A small autoregressive pixel model, trained from scratch.
Training: muon at rate 0.0029, 13200 steps.
Rows from block 2, named by matrix and row number. Rows with one number belong to one attention dimension. Each number is 200 + 30 x the weight over the matrix's rms, rounded and kept within 0 to 999. All counts start at 0.
# v: attention value (model.blocks.2.attn.v.weight, 240x256), inputs 0-255
# proj: attention output (model.blocks.2.attn.proj.weight, 256x240, transposed), outputs 0-255
v.67,182,179,234,174,231,209,198,202,166,204,191,152,163,226,192,199,219,192,202,237,215,183,226,223,170,179,215,197,197,232,190,140,222,240,214,166,171,185,164,182,188,175,212,216,165,183,163,193,201,167,187,165,148,226,242,224,238,203,164,151,222,196,183,189,222,160,228,193,199,233,174,166,224,241,260,179,198,166,152,184,156,245,170,214,189,184,189,215,249,144,149,218,205,169,189,150,205,232,207,210,222,205,197,191,204,203,191,256,248,230,223,197,196,176,151,225,214,194,183,178,141,175,206,213,213,225,151,182,225,194,193,156,148,197,181,218,200,210,219,227,150,206,170,233,197,201,233,211,215,187,196,229,169,218,240,200,190,230,176,149,205,173,185,199,248,170,221,173,208,158,160,230,199,175,241,194,255,177,253,186,188,187,185,226,207,170,281,219,202,207,132,233,177,185,236,243,185,198,216,197,173,241,238,208,181,197,200,182,242,222,192,227,143,205,203,220,161,208,244,214,188,227,197,216,191,225,301,206,180,219,195,234,238,200,175,203,278,188,211,224,208,181,195,252,162,171,192,253,169,202,223,155,201,200,202,196
v.68,202,250,223,246,172,176,238,190,197,221,217,201,226,199,168,233,186,198,216,158,206,230,173,232,169,235,181,171,211,179,221,186,239,222,202,218,174,220,218,164,168,185,180,158,203,211,186,182,179,184,186,276,137,167,161,237,209,202,117,159,217,177,200,205,173,181,254,210,192,202,136,204,185,191,205,181,191,258,245,179,211,173,172,226,210,206,231,202,215,171,208,190,209,188,205,185,222,155,178,181,154,235,205,190,211,170,196,206,222,198,236,205,205,159,225,212,215,214,229,234,217,245,261,213,197,203,207,198,169,155,198,87,175,185,218,202,191,153,212,135,189,209,187,213,206,254,195,245,253,165,194,203,229,200,204,180,178,228,185,227,263,194,169,224,228,182,266,214,202,163,172,209,222,188,173,230,222,135,167,259,256,210,240,179,166,215,220,167,162,218,198,151,219,242,204,234,176,239,199,243,228,171,201,160,160,217,199,217,166,176,219,200,247,231,206,248,200,145,170,201,248,187,206,203,188,203,236,163,196,229,214,220,209,182,184,271,159,163,266,198,181,223,206,225,221,174,201,197,274,159,188,203,216,203,210,219
v.69,202,231,200,166,202,203,217,192,252,155,233,207,170,144,231,239,236,192,185,198,210,172,234,168,180,258,195,189,176,229,227,169,203,205,151,210,191,203,207,224,177,203,161,159,219,174,236,211,200,168,168,178,210,225,176,175,149,173,183,233,170,198,235,245,223,232,202,176,238,219,216,171,188,164,223,203,220,234,178,175,198,193,295,198,190,242,206,159,209,202,164,216,209,226,264,253,212,210,180,185,218,219,198,216,195,222,201,154,269,176,151,259,225,147,215,196,232,209,172,197,182,218,148,233,183,144,204,221,195,148,218,191,233,165,238,198,221,209,202,205,180,144,193,234,201,232,189,197,241,136,232,205,208,198,156,191,164,207,235,211,191,200,200,239,141,206,267,188,226,207,177,203,199,223,193,180,176,161,203,169,202,163,196,215,228,264,194,188,192,184,193,185,198,176,199,155,252,238,184,161,181,165,172,216,190,189,216,236,259,211,173,218,221,179,210,198,188,218,227,192,224,194,209,209,131,168,153,195,181,193,179,217,237,231,195,269,201,226,212,123,140,189,232,229,171,141,210,228,202,166,194,217,186,209,223,248
v.70,220,142,237,212,242,197,139,164,206,211,237,219,171,171,163,225,194,179,178,216,162,197,189,210,200,172,219,260,194,188,207,196,240,244,227,242,244,203,207,213,225,180,191,206,194,225,169,158,241,160,211,203,209,210,176,218,192,205,201,174,160,182,215,200,174,245,204,216,221,184,201,190,197,197,215,209,238,206,204,147,172,205,193,162,177,212,249,247,233,168,191,240,236,201,167,225,188,205,185,221,254,204,213,192,169,207,192,185,232,248,142,206,204,185,240,169,171,225,208,247,223,176,202,185,151,177,226,234,213,199,230,209,141,210,205,158,179,211,205,239,210,156,187,186,157,219,211,223,161,189,190,191,202,221,186,201,195,198,190,235,179,185,271,210,175,210,142,221,222,169,156,167,222,199,204,164,223,200,187,220,202,224,240,220,233,199,178,155,206,168,249,183,205,221,142,186,216,199,188,161,245,145,192,222,167,236,216,213,119,152,209,238,240,214,195,167,160,183,198,148,187,183,160,216,216,168,225,217,211,189,262,192,111,209,183,176,218,217,204,191,215,264,168,194,157,219,151,177,178,178,270,217,161,214,189,232
v.71,155,167,201,171,177,235,195,154,201,190,198,189,194,180,190,228,216,146,165,247,208,238,202,198,201,170,122,229,190,244,205,220,206,234,213,224,197,216,226,198,170,200,269,183,212,183,235,194,197,215,210,187,181,236,242,215,177,165,210,213,235,196,185,183,190,190,183,227,219,192,211,224,207,186,237,238,153,197,208,166,184,213,191,199,241,146,165,216,219,236,219,207,198,213,176,194,205,221,193,166,144,209,239,208,198,195,190,244,231,175,186,147,244,239,210,190,152,197,234,212,162,210,167,201,166,154,172,234,145,223,214,182,244,155,191,225,264,227,214,258,216,192,208,241,173,161,173,250,230,224,206,160,161,185,174,203,188,145,196,258,160,176,202,209,228,182,227,180,208,201,130,192,230,198,162,233,191,159,243,183,168,139,209,177,198,168,270,131,231,199,186,205,250,234,198,222,184,163,223,233,196,177,229,218,223,224,200,185,203,170,144,187,231,212,233,190,191,195,171,179,174,209,175,144,169,160,212,202,216,194,266,216,199,180,186,171,185,177,217,191,187,221,178,206,189,215,202,198,199,159,238,182,199,206,225,243
v.72,192,168,232,238,173,196,167,186,214,231,130,210,237,204,263,213,184,230,188,206,228,178,183,145,170,226,207,206,226,173,263,217,192,237,118,197,216,195,171,178,159,209,229,207,193,195,213,193,249,198,176,172,152,190,189,218,177,158,185,231,193,226,173,221,176,191,221,232,237,169,175,224,297,259,211,171,194,200,170,216,196,201,189,94,181,213,152,168,190,213,240,217,184,262,192,253,187,236,237,226,170,206,213,208,163,132,186,225,192,206,192,231,221,197,158,215,178,201,232,187,211,197,219,211,235,154,198,180,210,193,183,212,224,238,170,191,158,275,196,225,183,224,248,224,178,203,193,223,191,195,188,218,200,229,221,179,191,211,173,196,201,217,183,251,198,248,204,160,222,169,160,159,260,189,172,231,169,160,172,174,206,238,242,176,204,197,192,173,192,179,216,201,175,205,217,176,182,247,213,191,205,238,299,190,176,149,225,234,207,149,221,179,143,153,143,187,160,142,142,160,216,211,168,220,181,215,225,232,239,229,222,246,218,216,162,227,146,209,171,224,268,208,209,146,228,197,221,226,189,243,178,214,214,189,148,166
proj.67,202,206,191,221,188,202,255,228,238,171,193,189,190,212,243,204,140,187,162,211,293,213,179,155,168,197,247,182,193,203,163,177,184,196,182,159,198,153,196,200,177,266,207,206,148,161,259,240,264,204,185,239,164,195,186,217,207,235,216,245,177,178,163,181,170,168,222,210,192,174,183,223,182,181,198,163,179,168,218,187,229,183,227,171,264,192,229,212,185,232,178,173,210,188,188,208,194,168,152,225,200,250,198,164,198,241,221,164,168,144,237,169,261,245,243,201,148,211,179,225,167,193,217,261,259,220,216,195,206,224,231,211,224,223,188,167,176,139,205,165,278,207,175,172,225,191,214,157,187,155,234,145,266,196,175,223,217,205,209,179,200,206,205,188,181,204,190,212,210,170,268,196,171,194,182,223,168,232,143,195,226,212,160,191,173,175,198,239,177,218,225,159,246,178,189,174,251,260,228,208,159,197,219,177,200,175,209,208,173,205,196,177,193,157,218,172,255,148,198,147,199,192,215,152,205,178,170,228,212,208,217,205,168,201,196,220,167,208,156,204,183,268,173,173,185,224,175,206,263,186,177,244,176,234,184,253
proj.68,181,159,163,194,232,208,208,216,243,239,194,221,171,139,175,210,228,223,230,286,209,174,208,235,222,207,202,210,194,191,188,205,177,204,201,216,201,192,226,257,252,217,216,225,175,165,185,230,225,233,164,153,195,193,193,164,146,231,164,230,173,235,224,233,254,191,167,174,210,191,179,203,206,202,195,164,200,153,220,192,185,256,178,224,218,216,202,135,166,202,145,182,179,212,218,130,242,184,181,285,206,177,270,212,258,261,237,173,205,253,180,208,180,280,183,187,183,213,183,153,168,201,210,209,182,216,188,258,223,225,265,234,193,273,168,197,230,159,206,229,213,200,175,200,252,212,213,194,163,150,160,154,195,214,195,229,213,210,222,180,186,249,187,228,214,171,188,223,128,211,179,195,237,245,199,245,189,203,197,167,195,124,166,200,220,214,190,152,249,191,226,249,211,201,151,189,223,212,185,166,167,192,195,219,251,201,230,192,170,221,180,239,127,198,178,160,201,234,244,238,201,219,202,167,234,230,182,200,209,208,157,182,183,193,237,153,240,221,201,253,149,206,250,197,197,210,224,183,176,212,216,136,150,225,180,186
proj.69,184,189,202,270,207,155,191,240,191,197,137,240,222,249,211,157,212,178,225,177,211,215,206,223,248,163,227,185,194,191,188,216,178,242,205,165,200,231,220,202,220,238,228,192,196,217,173,172,203,217,200,230,204,222,212,199,204,168,213,175,221,195,212,204,219,196,221,207,147,200,185,223,253,202,154,190,173,180,255,215,213,168,163,261,199,182,150,189,163,210,164,169,227,243,201,130,228,197,259,226,204,136,175,175,191,170,226,199,197,211,220,179,182,216,186,173,211,170,228,186,150,172,216,151,177,202,195,192,181,206,174,176,210,243,291,222,192,175,184,201,227,205,180,145,197,196,172,172,185,210,230,206,182,190,193,216,185,145,188,223,157,219,169,233,234,213,184,228,198,180,195,222,239,239,197,233,206,229,213,182,151,188,201,196,208,164,172,175,180,264,222,214,180,182,206,222,139,232,213,168,200,224,182,192,249,227,218,140,122,241,191,178,164,181,177,200,189,250,158,156,169,188,151,183,228,215,197,173,175,249,244,153,158,154,233,182,245,197,217,242,206,204,173,159,207,212,175,169,186,235,204,149,232,203,227,92
proj.70,176,265,229,198,194,204,218,205,149,192,172,186,213,261,193,202,183,188,197,149,185,191,197,151,223,238,166,146,195,218,177,213,247,218,207,197,168,227,171,154,199,184,201,218,196,219,217,201,132,180,198,206,163,195,220,206,181,194,199,214,206,185,189,206,232,166,208,239,243,193,218,235,229,190,217,189,149,229,212,207,183,187,214,226,189,207,153,180,158,184,209,224,176,249,201,172,211,238,220,240,155,184,192,237,210,196,230,161,205,147,205,166,209,190,193,222,223,226,231,198,179,182,212,156,231,227,202,217,211,229,194,212,253,186,217,254,233,199,212,178,220,199,209,243,190,192,196,218,231,273,177,166,239,190,203,196,207,237,226,235,239,178,154,201,229,190,220,199,155,240,182,179,193,198,188,166,199,168,172,198,222,179,167,196,120,138,219,222,204,254,171,194,183,140,221,163,177,198,206,228,172,213,238,174,219,177,215,193,268,216,210,206,213,200,218,253,218,208,200,250,178,237,212,197,198,188,196,220,196,268,161,140,229,215,203,224,184,159,203,220,174,224,220,270,230,249,265,269,169,263,135,191,175,177,211,203
proj.71,167,266,168,190,205,162,188,98,215,203,218,238,252,256,205,169,244,205,221,193,196,211,210,215,185,215,242,145,216,203,207,261,145,146,204,194,209,219,209,154,198,212,214,201,204,156,185,195,192,149,171,229,185,185,203,211,194,173,182,188,139,212,171,244,205,191,212,210,191,174,239,148,192,239,175,172,232,183,209,197,159,200,167,222,145,245,234,135,187,226,234,177,207,228,214,265,204,198,173,180,232,233,185,240,186,207,182,147,208,156,178,212,139,189,184,162,230,229,220,225,220,191,187,215,213,241,216,232,234,182,179,251,205,217,174,164,146,176,187,135,222,145,174,161,185,199,217,196,235,243,222,181,257,225,223,198,224,223,192,171,205,207,227,255,202,206,197,212,188,190,268,210,153,281,208,221,221,238,238,221,246,251,223,210,214,241,156,220,202,187,196,178,200,184,171,168,185,188,201,189,217,254,190,166,203,207,253,170,206,226,208,229,210,208,212,178,221,259,185,156,203,191,223,203,186,178,203,183,202,213,157,173,213,227,262,222,169,206,245,214,197,177,203,186,186,175,167,227,233,234,187,217,223,202,194,156
proj.72,175,209,163,188,190,191,169,213,216,200,236,172,202,243,217,202,213,207,177,213,134,268,220,243,233,221,183,239,176,207,150,163,220,145,222,213,235,163,225,213,220,193,248,177,217,227,192,195,228,199,205,229,206,189,210,196,174,156,200,160,215,185,217,225,168,202,211,147,193,203,150,148,146,190,179,242,171,202,228,224,189,162,215,244,207,235,193,190,178,241,196,159,244,154,190,243,193,215,195,192,217,151,200,179,202,260,188,191,215,164,240,210,207,188,203,233,257,169,222,212,155,222,129,211,150,284,180,198,230,196,234,214,224,199,240,198,241,191,171,240,254,156,175,164,187,197,212,130,214,203,239,163,222,130,211,194,220,201,238,178,149,226,232,221,249,233,236,207,194,238,232,178,175,195,185,197,209,231,244,212,235,185,164,189,192,200,174,175,261,227,177,204,225,155,226,218,193,241,241,118,215,225,165,228,269,210,218,197,215,254,183,207,213,228,218,194,178,215,202,237,207,221,181,133,190,230,184,207,239,204,166,207,222,167,261,210,266,229,178,174,190,171,197,236,165,256,193,220,224,217,224,172,187,199,252,212